A small contrastive audio-text model, trained from scratch: encoder width 256, 1.0 epochs.
Rows from block 4 of the audio encoder, named by matrix and row number. Rows with one number belong to one neuron. Each number is 128 + 32 x the weight over its row's rms, rounded and kept within 0 to 255. All counts start at 0.
# fc1: MLP up (encoder.blocks.4.mlp.fc1.weight, 1024x256), inputs 0-255
# fc2: MLP down (encoder.blocks.4.mlp.fc2.weight, 256x1024, transposed), outputs 0-255
fc1.343 [192 182  51 103 137 196 177 106 123 119  78 165 158 148 142 142 130 105 127 153 136 119 189 115 132  96 148 109 131 135 143 104  75 115 151 152 223 141 160 131 135 149 147 165 103 142 104 193  74 138 133 136 102 111 133 133 167 115 126 149 143 149 137 105  96 117 135 149 132 182  81 134  67 179 146  93 105  83 114 154 129 140 131  91 149 108 143 101 162 108 115 111  98 171 137 151 213 154 133 145  99 112 174 134 163 119 160 159 125 129 142 117 160 175 144 119 124 179 158 128 197  84  42 131  76 110  92  79 182  91 110 105 113 129 134 162  89  98  81 187 131 137 115 114 103 130 116 155 114 123  93 129 148 185 221 145 121  97 114 123 152 108 124 163 167 145 132 107  94 159 152  98  86  71 135 107 142  83 135 162 106 208 121  72 120 127  93 121 175  75 161  87 204 145 146 163  88 103 104 135 122 114 127 150 132 169 119 134 204 129 138 151  69 152 166  98 144 123 117  82  86 152 112 112 133 120 187 103  98 101 102 164 106 161 131 161 167 136  99  72  98  86 149  95 143  71 145 117 150 128 145 128  84 109 102 106]
fc1.344 [120 109  98  99 108 177 161 117 100 169 171  98 128 159 134 152 104 141 101 141 108 117  84 139 163 135 134 103 125  97 136 153 115  75 165 117 129 117 100 125 109 182 207 169 113 146 163 144 178 141 118 151  93 137 184 130 173 169 140 132 147 116 160 142  99 211  85 138  84 176 129  88 145 151 126 117 116  79 213 117 114 123  99 147 143 140 146 118  94 150 121 190 150 140 194 148 138 167 127 127  56 121  64 121 100 117 152 147 137 126 157  95 117 185 127 130 138 134 131  10 123 181 173 152  95 171  80 137 130 169 152 208  80 149 184 185 177 132 121  95 152 131 158 124 154  91 104 187  64 138  96 101 116  51 129 131 158 144 129 151 166 120 129 151 145 158 118 127  73 168 136 128 124  70 125 149 143 120 129 130 135 182 142 108 124 110 154  94 137  89 129 105  75 104 117 154 113 153 159 172  73 204 128 133 155 133 115 166  91 203 100 149 167 142 120 124 115 104 105 114 125  55 116 122 100 123  79 107 143 162 141 118 144 158 164 153  84 177 165 141  91  69 109 126 118  82 104 140 115 124 157 113  78 122 153 162]
fc1.345 [144 152 145 110 120 127 144 123 159  38  96 167  88 159  66 139  73 134 150 162 132 141 122  85 103  58 135 118  75  87 167 114 136 115  89  87 152 141 122  73  55 107 172 152 103 108 179  97 130  73 122 182 102 130  79  94 125 113 145 183  99 133 152 155 141 140 151 119  98 216 130  89 142 117 145  95 126 122 127 134 101 128 103  97 104 161 157  98 118 117 115 109 147 139 110 118 179 120 106 152 115 167 122  84 154 220 108 102 123 105 133  78 171 187 111 141  83  71 120 118 120 201  36 180  73  92 155 168 164  78 107 123 119 172 133 134 177 133 145 111 106 178 110  87 194 127 100 105  93 126 117 129 154 158 132 114 170 104 110 148  92 113  81  73 166 172 119 126 159 131 168 131 186  84 139 171 106 113 103 128 145 160 156 190 133 145 144 138 160 126 148  74 186 143 129 127 155 155 104  88 151 166 104 112 115 173 195 142 147 162  84 158  80 165 153 144 120 138 104  67 114 161 130 144 156 124 141  98 131 164 124  99  95 148 108 123 144 138 143  97 146 108 167 110 122  96 158  86 149 185 158 107 109 147 170 124]
fc1.346 [ 95 106 157  89 143 197 162 162 147 100 114 154 129 124 128  60 182 166 138 150 126 168 184  94  96 116 103 126  98 139  80 103 205 144 119 158 100 102 150 141 179 138 145 151  60 145 165  76 143 152 135 137 155 111 131 113 101 133 135  90 146 101 109  98 139 110 120 139 127 121  99 127 129 131  51 135 163  61 136  75  83  42 117  67 187 126 159 126 133 147 111  65 215  92 124 148 129 196 117 134 106 105 185  88 158  49 132 146 137 115  93 109 180 170 149 135 169 140 181 150  65 127 170  99 173 117 122 132  78 159  81  95  86 180 112 155  84 130 123 129 158 112 152 152 148 148  80 106 150 165 137 134 169 125  85 139 108 116 202 139 149 127 118 135  90 153 102 119 162  85 110 109 136 126  60 124 107 154 128  84 116  80 128 122 135  82 149 135  71 130 111 145 138 132 105  99 124 111  56 123 160 154 122 119 104 116 165 168  63 106  95 146 167 134 130 130 174 141 133  72 130 177 114 161 132 165 125 155 168 170 104  70 131 152 144 142 151 115 203 144  87 171 176  92 132 139 126 133 107 165 123 143 117 125 114 152]
fc1.347 [142 148  85 171  47 171 106  99 145 137 158 130  80  81 123 134 119 128  88  69 118 162  98  83 141  83  36 107 140  69  92 151 134 146 121 141 143 138 144 149 103 134 129 126 131 122 157 155  94 154 127  73 138  80 123  90 138 133 189 130 114 128 132 150 143 156 151 187  74 154 126 176 120 134  90  79  82 196  95 123 165 185 164 145  96 150  95 143 148 193 149 111 162  79 129 145 166 180  99 113 143 101 143 106 109 140 113 145  67 152 115 190 163  74 105 148 119 143  83  92 127  79 143 119 124 147  94 144  95  82  99 149  90 169 133 217 109 128 136 119  95 132 114 112 166 138 162 129 192 136  54 170 108 146 155 125 184 155 149 127 132  76 154 163 160 150 106 163 145 133 127  99 177 172 128  95  82 148 147 111 112 129 112 138 110 101 166 175 106 149 122 140  94 138 183  93 148 112 154 103 177 140 126 167 103 169 163 197  39 128 148 124 139 120 145 116  96 133 158 168 103 128 124 193  84 163 108 169 138 144 114 160 116  90 144 148 164 176  89 113 133 135 204 143 127 125 116 107 111 155 123 108 161 118  46 124]
fc1.348 [156 209  87  74 193 117 156  64 135 121 178 160 133 135 213 171 111 149 154 168 131  65 145 148  73 170  62  81 107 117 126 155  84 145 159 112 148 161 138 104 131 163 101 129 123 176  83 126 106 155 124 132  99  60 159 115 180 130 141 112 169 102 139 127 115 160 184 102 154 150 150 105 162 140 158 127  95 158 101 164 144 158 156 140 113 185  99 124 101 145 122  98  88 131 167  94  99  92  90 152 150 104 113 101  49 126 110 148 123 108 107  93 161 135 176 120 121 120 160 102 174  33 139 148 116 132  96 106 185 112  92 162 125 109 101  99 181 127 142  81  89 134 140  97  87 111 142 163 137 149 176  86 108 156 119 136 158 135 120 160 152 139  88  99 189 125 140  83 140 112 126 152 121  98 127 167 129 149 140  95 179  95 135  93 146 134  99 194 158 165  76 138  86 146 139 190 135 142 149 168 175 101 124 104 163 171 109  95 117 178 180 142 116 126 140  89 131  93 164 143 105 132 137 145 126 135  79  98  84 118 126 173 146 116 159 144 117  89 139 183  45 122  96 176 149 147 159 108  85  71 108 197 132 110 102 101]
fc1.349 [106 168 156  97  59 139  90 122  37 123 114  94 128 188 199 144 109 123 147  79 100 173 152 107 134  91  76  96 124 116  94  96  95 134 133 144 158 122 142 151 171 145  99 149 125 111  93  90 158 116 125 129 143 151 154 118 154 125  87 148 114  73 106 144 151 115 154 145 123 107 116 188 175 151 124 188 177 145 122 149  89 182 152 163 130  59 151 134 134 111 108 169 199 118 143 160 138 123 144 168 103 179  97 174  71 144 107  99 141 152 189 176 109 131 125 159 124 121 152 142 199   2 156 115 156 170 189 106 110 141 107 117 117 100  96 178  74 132 117 163 119 135 131 114 100 111 184 144 118 159 167 121  79 172  90 153 150 148 139  70  97 134 133 115  97  95 116 143 143  81 137 124 142 183 109  66 137 139 118  98 176 112 123  98  58 109  92 176 112 147 112 154  77  92 164 148 146 116 117 142 103 183 124 106  74  97 149 148 172 155 116  88 175 115 158 110 169 151  76 183 162 121  97  91 106  93 143 162 119 116 130 179 118 148 137 133 109 135  89 137 119 116 171 117 161 162 106 145 143 118 184 158  95 176 137 161]
fc1.350 [134  74 165 148 136 126 131 140  77  43 124 108 113 149 141 102 147 113  96 156 168 157 114 111 152 136 149 152 162 140 200 100 117 104 113  92  75 166 130 163  94 150  90 126  82 110 160 118 161 135 143 195 144 184 142 134  97 101 169  81  99 108 100  95 111 143 162 167  72 141  91 111 178 182  65 107  93 112 113 142 159  84  97  84 158  84 165 135 151 130 154  96 143 100 172 171 115 192  93 113  75 117  43  98  97  97 118 188 111 106 106 111 190 111 142 144 106 108 130 128  74  79 119 117 134 141 100 130  43 124 150 117 160 212 164 146 133  98 197 119 104 122 138 110 112 132 143 108 182 133  59  88 102 163  93  81 129 167  80 158 102 118 108 100 145 172  90  98 161  93 118 121 133 138  93 168 145 135 143 122 131 129 158 136 118 125 166 151 126  80 124  84 119 169 155  86 118 143 134  90 126 156  96 108 165 131 166 188 122 131 135 111 131 152 170 141  67 131 105 166 168  77 123 179  63 117  98 125 175 156  82 143 125 184 121 163 148 120 153 111  96  95 168 139 165 164 162 156 128 168 176  89 119 145 109 138]
fc1.351 [126  96  91 138 159 124 112 149 143  99 123 144 116 174 132  90  64 142  80 124 133 153 164 160 142  96 148 156 190  42 112 134 170 152 120  99 131 188 124 127  74 181 123 136 149 148 122 124 136 106  51 183 108  56 147  49  77 109 163 152 153 185 125 169 113 149 177 169 143 158 118  99  93 128 171 107 113 146 122 169 120 103  75  76 157 100 144 103 133  80 101  68 122 123 138 160 164  58  90 140 114 120  84 118 142 169 121 113 151 112 129  92 121 107  83 115 121 140  84  96 130 101  45 117  84 159 119 142 181 136 152 154 125 169 101 187 151 194 107 163 167 174 126 141 109 134 121  99  81  75 104 115  99 200 101 164 182 154 168 177  76 112  68 115 155 153 119 158  61 150  90 141  88 125 136 101 151 114 111  80 139  78 188 119 140 141  90 115 114 159 120 114 100  87 107  81 181 173 119 144 115 136 146 136 117 113 137 136 135 114 142 159  94 104 200 181 131 106 138 156  99 153 139 155 168 140 120 111 121 171 137 107 125 158 179 118 125  65 150  89 110 109 132 144 128 133  79 154 104 142 120 159 165 141 168 116]
fc1.352 [ 72 106 141 172 101 164 112  94 118 157 137 109 230 136 117 176 121 137 145 144 112 136 129 135 119 168 153 140 165  61 146 106 151 124 135 130 131 126 164 132 141 117 130 137 144 126 170 179 189 119 112 152 162  70  67  78 109 165 146 123 102  86 104 119 150 114 100  89 130  56  61 199 101 130  72  57  77 153  70 119  69 152 112  83 109 135 117 129 149 147 165 116 109 110  73 126 139 155 154 104 120 103 119 136 119 106 148 176 116 144  84 119 121 182 157 135 105 167 116 132 129 104 200 147 177 143 121  92 153  78  63 137 147 163  88 137 124  84 135 154  70 124 166 177 133 188 128 115  81 121  89 116 154 128  86 119 105  95 140  98 119 171 142 159  83 166  97 162 182 131 107 109 124  97 200 111 145 146 104 164 154  62 118  85  99 185 132 141 100 146 122 199  96  96 138 100 152 102 129 149 137 167 158 136  93 106 150 115 155 186 150 106 189 109 130 169  89 118  66  66 104 121 139 111 141 145 144 182 112 198 176 128 134 136 115 115 150 116 112 118 145 155 144 107 202 150 118  67 103 147 153 162 124 139 116 131]
fc1.353 [122 158 114 152 108 134 129 129 154 132 143 135  99 133 110  98 135  93 189 132  66 152 117 158 103 159 131 135  52 132 141 135 166 133 118 164 109 128 146  88  67 167 165 150 171 127 168 168  43 185 138  83 118 130 114 165 118 120 154 112 136  97 138 150 138 148 102 130 174 116  99 169 148  89  84 173 175 140  90 132 152  86 105 152 166 148 128 136  99 166 146 114  91 105 118 143  50 177  82 100 165 130 186 123 180 121 136 152 155 173 158 163 127 179  85 142 119  63 179 119 189 159 147  93 109 136  79 139  91 139 170 191  46 113 159 127 187 155 147 175 125 150 128 110 139 139 136 117 159 111 164 171 124 129 165 153  86 154 156  81 235 180 180 126  91  58 117 153 169 165 153 133 174 126 166 115  70 148 130 132 122 126 157 135 118 189  94 163  84 136 140 137 154 109 167 105 101  89  97 143  98 120 126  78 114 121 160 133  69 151  77  95 156 128 132  86 172 104 118 126 152 106 115 155 123 190 140 125 138 175 112 143 138 158 143 124  95 158 154 165 147 144 153  88 123 121 134  80  86  94 117 138 138  78  73  90]
fc1.354 [ 93 141   0 109  80 155  96 115 162  91 120 119 128  96 129  93 111 203 112 113 142 134 105 130  91 111 106 120 167 102 153 128 107 132 139 145 147 145 169  94 137 173 142 100 101 116 127 127  93 169 108 113 142 180 149 155 116 101 192 144 165  84 143  78 141 145 115 131  92 146 133 102 107 128  85  89 139 140 114  91 116 113  96 130 128 141 132 107 135  82  37  83 128  77 119 115 125 117 145 138 106 113  86  86 150  70 184 135  78 121 106 139 165 135 119 141 140 132 131  19 125 101 195  72 148 175 162 156 135 102 123 176 116 162 132 154 127 166 136 136 165 148 147 159  89 137 132  66 136  90  84 108  90 132 151 141 164 172 151 144 128 142 136 113 148 182  79 104 112 107 154 109 186  49 131 176  91 110 160 104 127 160 114 148 126 114 117 129 103  97 121 165  53 136 116 146 109 130 150 125 109 155 146 186 146 166  53 166 174 172  59 119 170 155 131 166 125 147 105 113 118  82 112 150 137 112 123 125 157  90 138  18  87 157  90 196 108 144 123 134 140 112 113 127 134 166 119  79  98 130 153 148 137 161  99 125]
fc1.355 [ 55 153 141 137 122 121 148 119 142 103 139 183 188 126 192 127 123  49 162 186  85 141 131  98  97 159  92  91 165 106 131 121 153  64 114 130 201  97  90 185  73  99  86  88 132 125 140 168  94 111 115  96 107 113 155 130 174  92 173 169  55  96 132 102 169 152  56 112 148 152 119 125 118  77  76 161 144 106 158  84  79 154 140 124 109 150 125  90 160  72 176 137 127 142 119 143 125 192 119 158 122 121 170 104 101 147 116 100 107 125 147 160 131 168 169 154  89 112 115  94 167  98  66 159 121 152 112 168 184  89 154 111 152  93 138 102 125 110 176 110 135 106 114 108 101 163 143  96 114  89 181 134  93 126 154  85 191 159 103 133 103  78 111  74  81 124 137 149 129 156  85 164 117 132 145  78 115  96 137  86 135 147 168 143 155 159 123 118 133 125 116  97 102 183 150 120 105 108 116 146 105 109 114  58  91 137  78  93 169 180 102  94 129 100 165 136 122 160 158 147 141  94 170 139  93  92 163 178 146 100 113 145 123 189 139 150 149 165 129 100 169 137 180 107 142  98 107 111 182 151  74  82 175 189 148 141]
fc1.356 [ 77  79  78 115  93 132 107  84 160 159  98 125  58 159 104  57 158 148 130 112 171 115 121 116 129 137 114 149 110 138  90 149 140 160 175  88 123 157 123 130  77 148 156 166 125 192 124 148 136 184 171 107 127 157 176 148 166 103 122  73 104 118 157 174 212 171  56 141 127 140 138 138  95 113 121 153  81 136 102 154 110 189 126 151 172 114 151  95  96 129 166 100 120 103  69  59 162 174 109  97 120 146 138 142 100 112 169 150 164 188 116 160 131 132 111 138  88  90 138 147 151  76 113  92  62 123 149  80 161 153 120 218 116 103 124 141 157 103 112 193 134  93 139 115 173 113 172 134 108 180 141 171 121 192 196 146 110 149 152 110 159  81 136 132  82  86  82 131 115 107 193 129 141 115 158 143 102 113 102 135 176 114  59 158  74 118 105 131 128 159 155 137 125 102 138 134  99  55 142 135 155 125 125 141 164 109 100 109  93 160 155 127  98  94 135  49 118 119 148 122 118  72 126 165  92 196 121 136 112 140 165  69 103 125  87 109 141 137  80 130 170 159 151 183  97  90 110 169 152 155 126 125 118 137 144 119]
fc2.343 [ 84  88 171 151 102 201 114 116 108 157 141 126  97 154 127 119 138 158 108 157 154  87  99 136 121 166  95  88 149  94 109 158 121 158 154  90 106 159 172 124 102 161 116 109 112  93 153 124 162 174 156 174 120 162  93 120 144 149 161  77 124 104  80  93 110 168 124 151 124 143 161 162 135 121 146 128 168 118 111 126  79 130  68 111 100 135 151 158 108 141 104  93 193 117 134 147 195  84 171 153 111  94  82 105 140 160  86 129 168 182 137 122 166 150 120 158 110  79 134 153 102 124 158  69 105 140 135 139  48 168 142 142 121 125 101 106 132 107 113  76 146 131 156 121 129 137  96  66 137 144 150 137 146  76 120  31 166 142 104 148 136 127 111 118  96  82 144 104 148 125 138 129  96 162 170 164 108 160 153 113 166  89 117 143 183 185 200  97 157 165 129 162  86 112 104 179 136 143 188 173 102 115  96 200 116 108  55 119  78  98  83 160 176 113 120 149 155 140  90 188 140  69 164  95 148  82 146 110 140 157  63 123 151 176 119 176 126 111 126 170 106  27  85 101 184 172 148 109 126  76 115 152 125 135 111 140]
fc2.344 [109 176 179 105 131  81 155  70 136 124 129 121 112  77 166 127 173 145 133 123 149 119 133  84 115 141 129  90 154 160  70 161 181 148  62 182  50 149 189  91 120  89  95 152 122 135 155 141  88 159 213 129 110 103 129 111  72 122 113 129 105 164 123 120 198 120  97 159 125  96 192 136 133 118 104 137 159  94 105 196 150 106  47 182 171 141 119 139 107 108 221 146 163 105 129 139 143  97  90 114 152 100 100 120 169 103 107 127 119  82 113  77 111 129  99 145 105 120 140 124 120 144 134 177 118  71 114 118 118 119 149 118 170  89 109 122 124 153 169 130 149 136  52 140 111  75 127 173 100 160 154 131 157 160 167  90 165 151 131  99 140 160 144 137 150 107 141  92 154  85 103 141 123 115 122  95 130  90 180 120 148  82 148 111 153 137 173 186 161 117 117  83  90 106 125 107 169 110  91 204 132  65 109 146 100 119  96  85 142 114  81 170 155 117 159  91 193  86 147 192 112 170 116 116 151 154  69 179 150 107 100 148 119  71 136 121 157 106 151 123 172 122  94 170  94 118 167 170 132 171 129 105 149 109  85 163]
fc2.345 [135 104 155 148  92 157  98 143 133 201 166 105 107 121  95 105 133 138 130 131 167  79  84 137 158  96 147 131 127 125 111 133 141 151 123 118 133 112 163 153 109 164  87 132 246 119 113 143 113 138 157 146 120 216 141 171  96 152 179 152 132 107  94 155  88 141 119 141 210 103  92 110 100  53 103 125 189  60 145  94 127 107 156  93 128 145 141 188 142 120 108 156 105  81 124 107 156 161 164 160 115 134 149  79 122  66 136  83 162 224 153 141  87 100  99 196  99 144 133 140 124  22 143 110 111 177  71 122  76 132 118 120 111 123 150 112 106 138 144 143 153 119  78 136 145 166 148 161 152 141  91  92 100  48 103 123 113 103 118 143 104  95 137 170  85 161 135 175 131 177 130 102 133 137 100  91 126  96 158  77  70  66 137 113 161  97 111 158 147 112 121 187  96 154 133 132 126 104 152 132  89 155 102 125 201 115 132 129 148 125 123 114 152 120 168 107 150 156 120 184 117 104 137 139  71 129 151 155 163  86  86 149 125 127 111 134 112 130 156 166 144 114 124 114 150 122 103 210 117 145 144  73  97 128  76  68]
fc2.346 [103 106 149 159 108 109 147 151 124 129  87  98 112 101 148 190 140 120 161 120 116 110 154 125 143 102 163 112 114 129 148 169 134 124 200  99 158 122  55 125 105 117 170 121 162 126  81 206 119 117 119  93 141 163  87 119 106 154 133 147 152 123 126 189 110  64 173  99 128 119  93 117  99 100 146 130  74 219  59  95  79  91  94  95 115  77 112  91 141 108  90 129 119 148 184 127 146 156 183 150 160 144 111 138 111 157 116  58 156 120 163 154  95 112  86  90 103 106 138 178 183 135  41 138  97 157 120  99 154 112 154 131 244 112  98 119 184 126 130 143  95 128  86 138 152 182 105 167 128 103 132 132 141 129  99 107 132 135 122 131 150 173  91 125 164 202 148 140  81 112  97  87 135  99 137  96 113  94 131 105 134 178 141 163  93 125 113  86 158 172 134 154 179 118 168 141 107 124 107 165 207 114 133  97 142 163 166 140  89 150 110  89 116  82 107 114  84 130  95 138 130 174 155 156 108 135  98  79  45  80 136 187  85 177 140 187 140 121 133 128 147 191 124 119 135  82 140 115 133 100 148 117 158 155 107 156]
fc2.347 [170 134  88  69  99 106 139 138 169 142  94 185 117 116 138 113 130 103 167 105 157 115 134 132  91 112 128 142  86 118 124 132 190 127 159 114 133 153 158 164 208 100 195 102  72 200 108 122  98 162 140 137 108  71 118 123 150 116  94 150  75 145 120  88 107 121  83 126 116 201 126  57 204  92 111 157  78 135 104  68 157  73 120 127 114 150 123 133  85 112 153  94 133 134 175 165 110 146 118 110 125 125  91  65 113 100 151 128 142 130 155  96 108 155  95 138  80 142 144  84 155 178 168 125 133 165 107 104 154 187 149 171 177 154 126 173 117 143 107  78  98  97 142 160 158  96 167 163 140 154 127 157 102 190 108 163  97 105 141 192 131 101 195 142 178 140  89 179 158 105 156 188 104 117  99 125 109 120 174 101 141 120 105  71 123 159 123 145  91  95 110 126 138 111 135 148 141 131  84 133 140 112 122 124 180 134 125  82 153  60  57 122 131 111 121  91  91 183  67 106 112 119 147  67 105 146  74 108 136 156  87  92 128 164 157 141 183  82 125 124 161 164  70 145 141 125 210 155 119 160 167 129 120 126 151 148]
fc2.348 [128  91 143 131 116 179 120 113 132 169 129 145 112 147 132 121 126 148 122 110 109 136  87 153 188 132 218 150 153 149  87 111  92  81  46 145 133 126 142 153 148 100 135  80 171  72 180 123 139  61 164 173 119 193 152  97  70 101 126 148 142 215 119 146 168 123  91 152 107  79 135 170  92  98 111 127  98 110 161 181 100 142 122 125 159 125 111 182 141 128 138 134 119  55  96 160 107 114 175 122 106 150  56 140 211 155 118 107 156 159  91 123 140 114 116 183  60 123 131 132 129 218 143 208 144 117 145 189  71 142 100 155 147  95 139 158  98 114 146 131 135 135  87 173 130 174  95  72 108 135  87 116 131 148 167 155 108  85  96 114 100 107 155 137  73 139  95 149 138  96 114 159 153 143 145 158 159 100 112 149  92  92 150 112  87 130 166  82 131 134 152  80 142 195  86 102 118 137 141 145 119  82 109 137 140  89  69 150 145 101  85 148 164 111 158 114 120 184 110 132 102  89 131 106 159 121 163 163 186  75 118 131 138 107 130 148  97 158  90 155 127 133 115 110 179 167  74 133 120 146  93 186  97 108  99 111]
fc2.349 [160 167  97 123 146 135 126  86 160 151 145 144 138 116 133 138 116 125 120 148  76 154 115 134 155 160 154 160 146 157 144 164 141 174 113 119 101 135  93 130 112 159 147 137 147 162 127 176 120 111 102 185 160  84  88 118 124 152 121 148  96 208 133 113 116  84  90  54 157 142 158 107  82 125 155  77  71 116 105  98 169 113 120 137  78 172 111 146  91 147 147 143  74 122  84 157 136 138 148  83 150 166 132 101 152 134 134 121 105 124 128  78 131 160 106  61 138 166 103 131  86 255 148 120 146 164 101 112 156  90 151 104  79 127 136  71 140 131 223 100 152 125 133 184 164  93  80  79  81  40  94 108 107 107 138 160 147  66 125 157 182 170 102 142 117 109  97 131 106 189  92 136 182  53 158 156 164 157 163 117 141 152  90 147 117 106 133  91 106  81 144  93 124 138 140 182 118 118  94 125 104 112 129 110 211 162 154 107  55  68 180 130 158 129 101 148 134 115 118 126 101 121 135 122 208 145 114 147 169 128 152  83 139 145 169 143 130 107 126 140 147 124  95  91 123 122 170 121 116 138  80 164 143  91  94 112]
fc2.350 [187  86 146 116  99 193 101 145 114 118  97 160 160 117 141 146 122 105 154 111 100 114 176 110 136  86 143 113 154 109 100 137 140 147 126 107 148 145 108 105 127 101 133 103 134 133 103  99  60 159  97  64  86 177 114 158 171 163 150 143 107 125 118 114 127  82  74 104 177 123  95 117 132  37 138 165  91 153 150 140 142 154 167 132  96 127 132 129 116 141 118 130 133 162 121  91 147 151 125 143 193 207 179 148 103 156 177  75 148 165 128 133  90 109 162  89 148 150 161 186 136 163  62 111 126 201 119  76 164 148  92  90 162  91 101 115 107 136 109 149 164 178  96 164 154 151 178 175 169 102 166 128 119 132 171 117 106 130 204 128 161  91 116 137 143  88 170 165 103 127  89 129 132 109  64 103 123 153  79 140  66  94  75 148 142 121 142 190 150 128 118 174 122 108 122 127 139 167  91 210 148 105 123 174 180 146 124  80  99  90 101 150  91  63  47 101 138 114  49 122  92 162 147 144 103 122 185  67 113 159 121 143 111 103 113 117 148 165 141 136 154 153  97  91 143 103 129 143 104 100 154 141  92 160  78 103]
fc2.351 [205  94 148 138 127 153  96 147 128 110  95  94 130 117 164 103 168 108 147 161 145 128  82  88 146 102  83 100 117 130  99  66 106 108 153 105 170 134 128 135 144 185 104  97 180 118 166 148 104 123 165 147 117 209  85 134 146 125 146 124 183  72 119  91 150 101 114 118 178 146 124 155 151  72 133 130 151  73 138 149 138 188 190  95 127 140 103 127 143 144 141 177 135 104  99 114  70 147 139 134 147 155 136  98 142  81 140 166 126 190 116 159 113 130  93 182 162 116 119 118  98  52 131 103 143 143  96 134 120  93 104 135  89  54 105 184 145 108 106 103 156 130  75 128 141 154 131 111 168 179 100 131 167  56 170  79 119  61  93 178 147 110 115 140 112 159 120 124 146 157 179 132 136 177 102 168 148 142 132 109 184 103 113 118 155  79 183 155 124  77 127 177 115 164 112  94 148 131 138 140 124 124 106 158 210 126 137 122 133 132  61  55 179 102 156  95 114 213  47 114 139  90 120 148  99 123  93 139 152  96 137 171 161 148 111 138 109 141  97 168 164 147  89 125 142 130 134 105 154  77 105 119 125 110  44  82]
fc2.352 [ 94 136  91  52  65  86 134  88 124 143  74 116 121 117 142  94  90 134 165 121  77 144 115 127 156 139  61 135 115 106 151 137 143 113 105 102 119 161  68 125 181 150  80 119 123  90 138  90 144 164  93 100 202 127 139 159 134 145 123  97 105  95 154 136 143 143 172 123 139 165 154 111 109 161 184 138 108 130  83 150 145 112 168 105 149 111  89  96 194 153 170  85  50 123 122 178  90  95  59 109 170 151  59 122 144 181 156 101 136 128 147 107 179 185 103 147 163 133 127 181 109  82 129 138 153 105 105 108 165 148 178 158 139  87 140 158 123 125 150 135 149  71 151 157  88  85 167  89  99 116  91 126 109 148 199 158 127 178 162 135 144 134  89 144 122 141 117 102  97 133 114  97 112 109 128 158 148 120 175 101 135 226 146 134  59 100 123 183  71 100  88  67 180 137 143 124 102 126  92  75 149 133 148 122 194 135 152 134 125 103 114  94  83 113  91 167 117 107  95 126 172 186 156 109 167  79 169 164 111 167 160 156 123 121 161 185 144 136 129 107 145 151 127 139 108 107 179  98 101 115 134 172 183 152  88 118]
fc2.353 [157 131 169  93 160 139 159 126  86 136 182  71 133 151 107 136 100 179 105 127 139  75 164 133 146 114 191 174 151 128 117 151 132  80 180 108 214 115 107 135 130 182 121 124 109 146 130 108 141 115 133  97 160 135 109 117 129 117 119 145 146 123 136 165 132 119 118 122 113 127 199 169  70 114 142 131  58 209 130  97  96  96 174 103 107 104 171  56 157 130 132 120 134 122 109 203 131  67 145 137 156 132 128 112  87 107 121 126 100 154  53 142  97 129 145 168  63 177 129 142 186  68  74 128 164 164 164  96 184 160 104 101 171 139  99 137 126 113 150  85 173 123  98 153 144 134 117 168  87  94  92  93 101 158 123  97 119  85 113 139 106 164 149 187  78 140  96 122 107 102 101 148  92 119 147 136 130 109 136 135 100 106 124 186 144  74 137 100 142 108  63 144  61 150 160 179 143 161 123 108 194 147 143 179  59 146  96 147 128 154  73 106 117 121 104 140  59 155  84  84 105 159 161 146 112 119 109 201  93  72 127 156 121 125  83 137 104 129 171 109  90 155 121 181 123 138 137 191 172 116 118 125 122 143 170 154]
fc2.354 [150 161 176 167 118 136 141 119 151 163 111 102  77  81 143 120 108 118 103 108 159 118 155 115 133 155 121 143 117 177  74 132 127 129  75 132 117 128 134 154 151  68  97 133 123  81 170 160 101  47 128 161 110  93 145 122 153 148 135 116 130 130 119 132 120 124 131 124 138 166 165 183 131  51 122 125 100 114 139 202 116 123 137 174 126 153 130  67 125  87 251 174 103  71 123 117 168 135 110 125 159 124 126 137  98 156  71  95 138 172 127 110 143 122 111 139 114 165 128  94 110 122  74 120 111  50 105  99 154 143 110 103 103  97 118 146 130 122 111 122 166 149  88  87 153 176 110 152 114 193 159 135 180  90 181 102 126 110  92 138 125 120 137 150 125 119 187 111 133 107 125 141 135 172 170  52 145 141 119 113 163 115 141 163 148 179 129 186 151 121 107 170 106  92 122 132 150 135 109 115  94  44 107 132 142  79 255 156 112  96  88 139 132  38 145 129 128 140 155 154 137 172 115 107 114  99 110 146  74  93  56 108 135 124 122 153 158 144 147 151  85 171 132 137 138 160 117 128 176 136 161 135 140  93  71 133]
fc2.355 [132 173 113 121 119 146  96 126 183 129 111  59  76 131 119 130 158 147 150 123 117 139 136 116 125 122 118 158 115 146 108 159  99 142 114  81  25 148 152 175  91 164  96 135 139 101 104 133 144 152 166 151  90 137 131  98 132 110  93 116 159 123 143 125 118 115 196 115 199 118 127 122 165 116 166 118 121 145 190  93 179 137 157 146 152 127 144 134 141 131 101 146 117 169  93 126  94  55 135 100 159 153 138 141 150  98 135 106 118 148 123  75 145 137  66 153 123 157 113 160  74 114 190 152 169  72 114 121  83 144 129  90 121 142 133 118  87 129  67 153 108 151 129  79 169  55 163 100 164 146 125 165  92  42 162 125 139  89  69 106 123 168 130 149 168 112 110 100  88 116 129 160 107 138 145  76 118 162 153 194 158 112 158 116 143  95 182 127 120 147 114 134 141 111 114 204 128  89 127 105 122 127 114 218 140 161 159  84 104 149 131  89 195 149 114 101 143 145 113 163 153  91 139 135 104  97  94 178 110  70 130  64 141 180 101  75 109 129 138 166  89 143  60 131 200  65 157 189 127 153 136 148 138  53  79 105]
fc2.356 [147 156 217 118 147 117  96 102  92  69 159 155 149 102 132 123 130 154 159 135 129 143 108 135 114 121 101 109 155 120 193 134 168  96 134 110 140 126 156  83 149 118 137  84 100 177 137 129 110  99 165 167 109  63 113 116  87 138 150 147 128 159 138 109 147 112  99 193  44 170 161 137  95 116 120 106 171 144 185 169 123  88 103 147 126 135 122  97  96 170 187 145 114 177 148 134  64 154  82 111 152 116  68 105 151  67 127 134 108  74  79 108 142 166 156 153 149 118 158 107 143 152 144 167 172 111 141 134 136 115 127  69  84  89 130 155 107 124 116 114 130 174 100 136 155 114  95 122  86 105 164 147 136 153 107 108 154  54 141 155 180 150 133 161 147 128 142 128  87  47 129 136 115 141  76 115 107 126 142 153  81 160 184  66 211  82 195 127 148  87 109 117  94 141 155 119 126 174 170  67  92 173  86 181 105 118 182  86 187 106  87 182 204 131 145 199 148  95 124  96  91 129 142  93 159 134 142 164 131 118 113 127 134  70 171 119  99 123 129  97  92 122  94 147 156 170 172  94 127 122 115 125 160 108 113 151]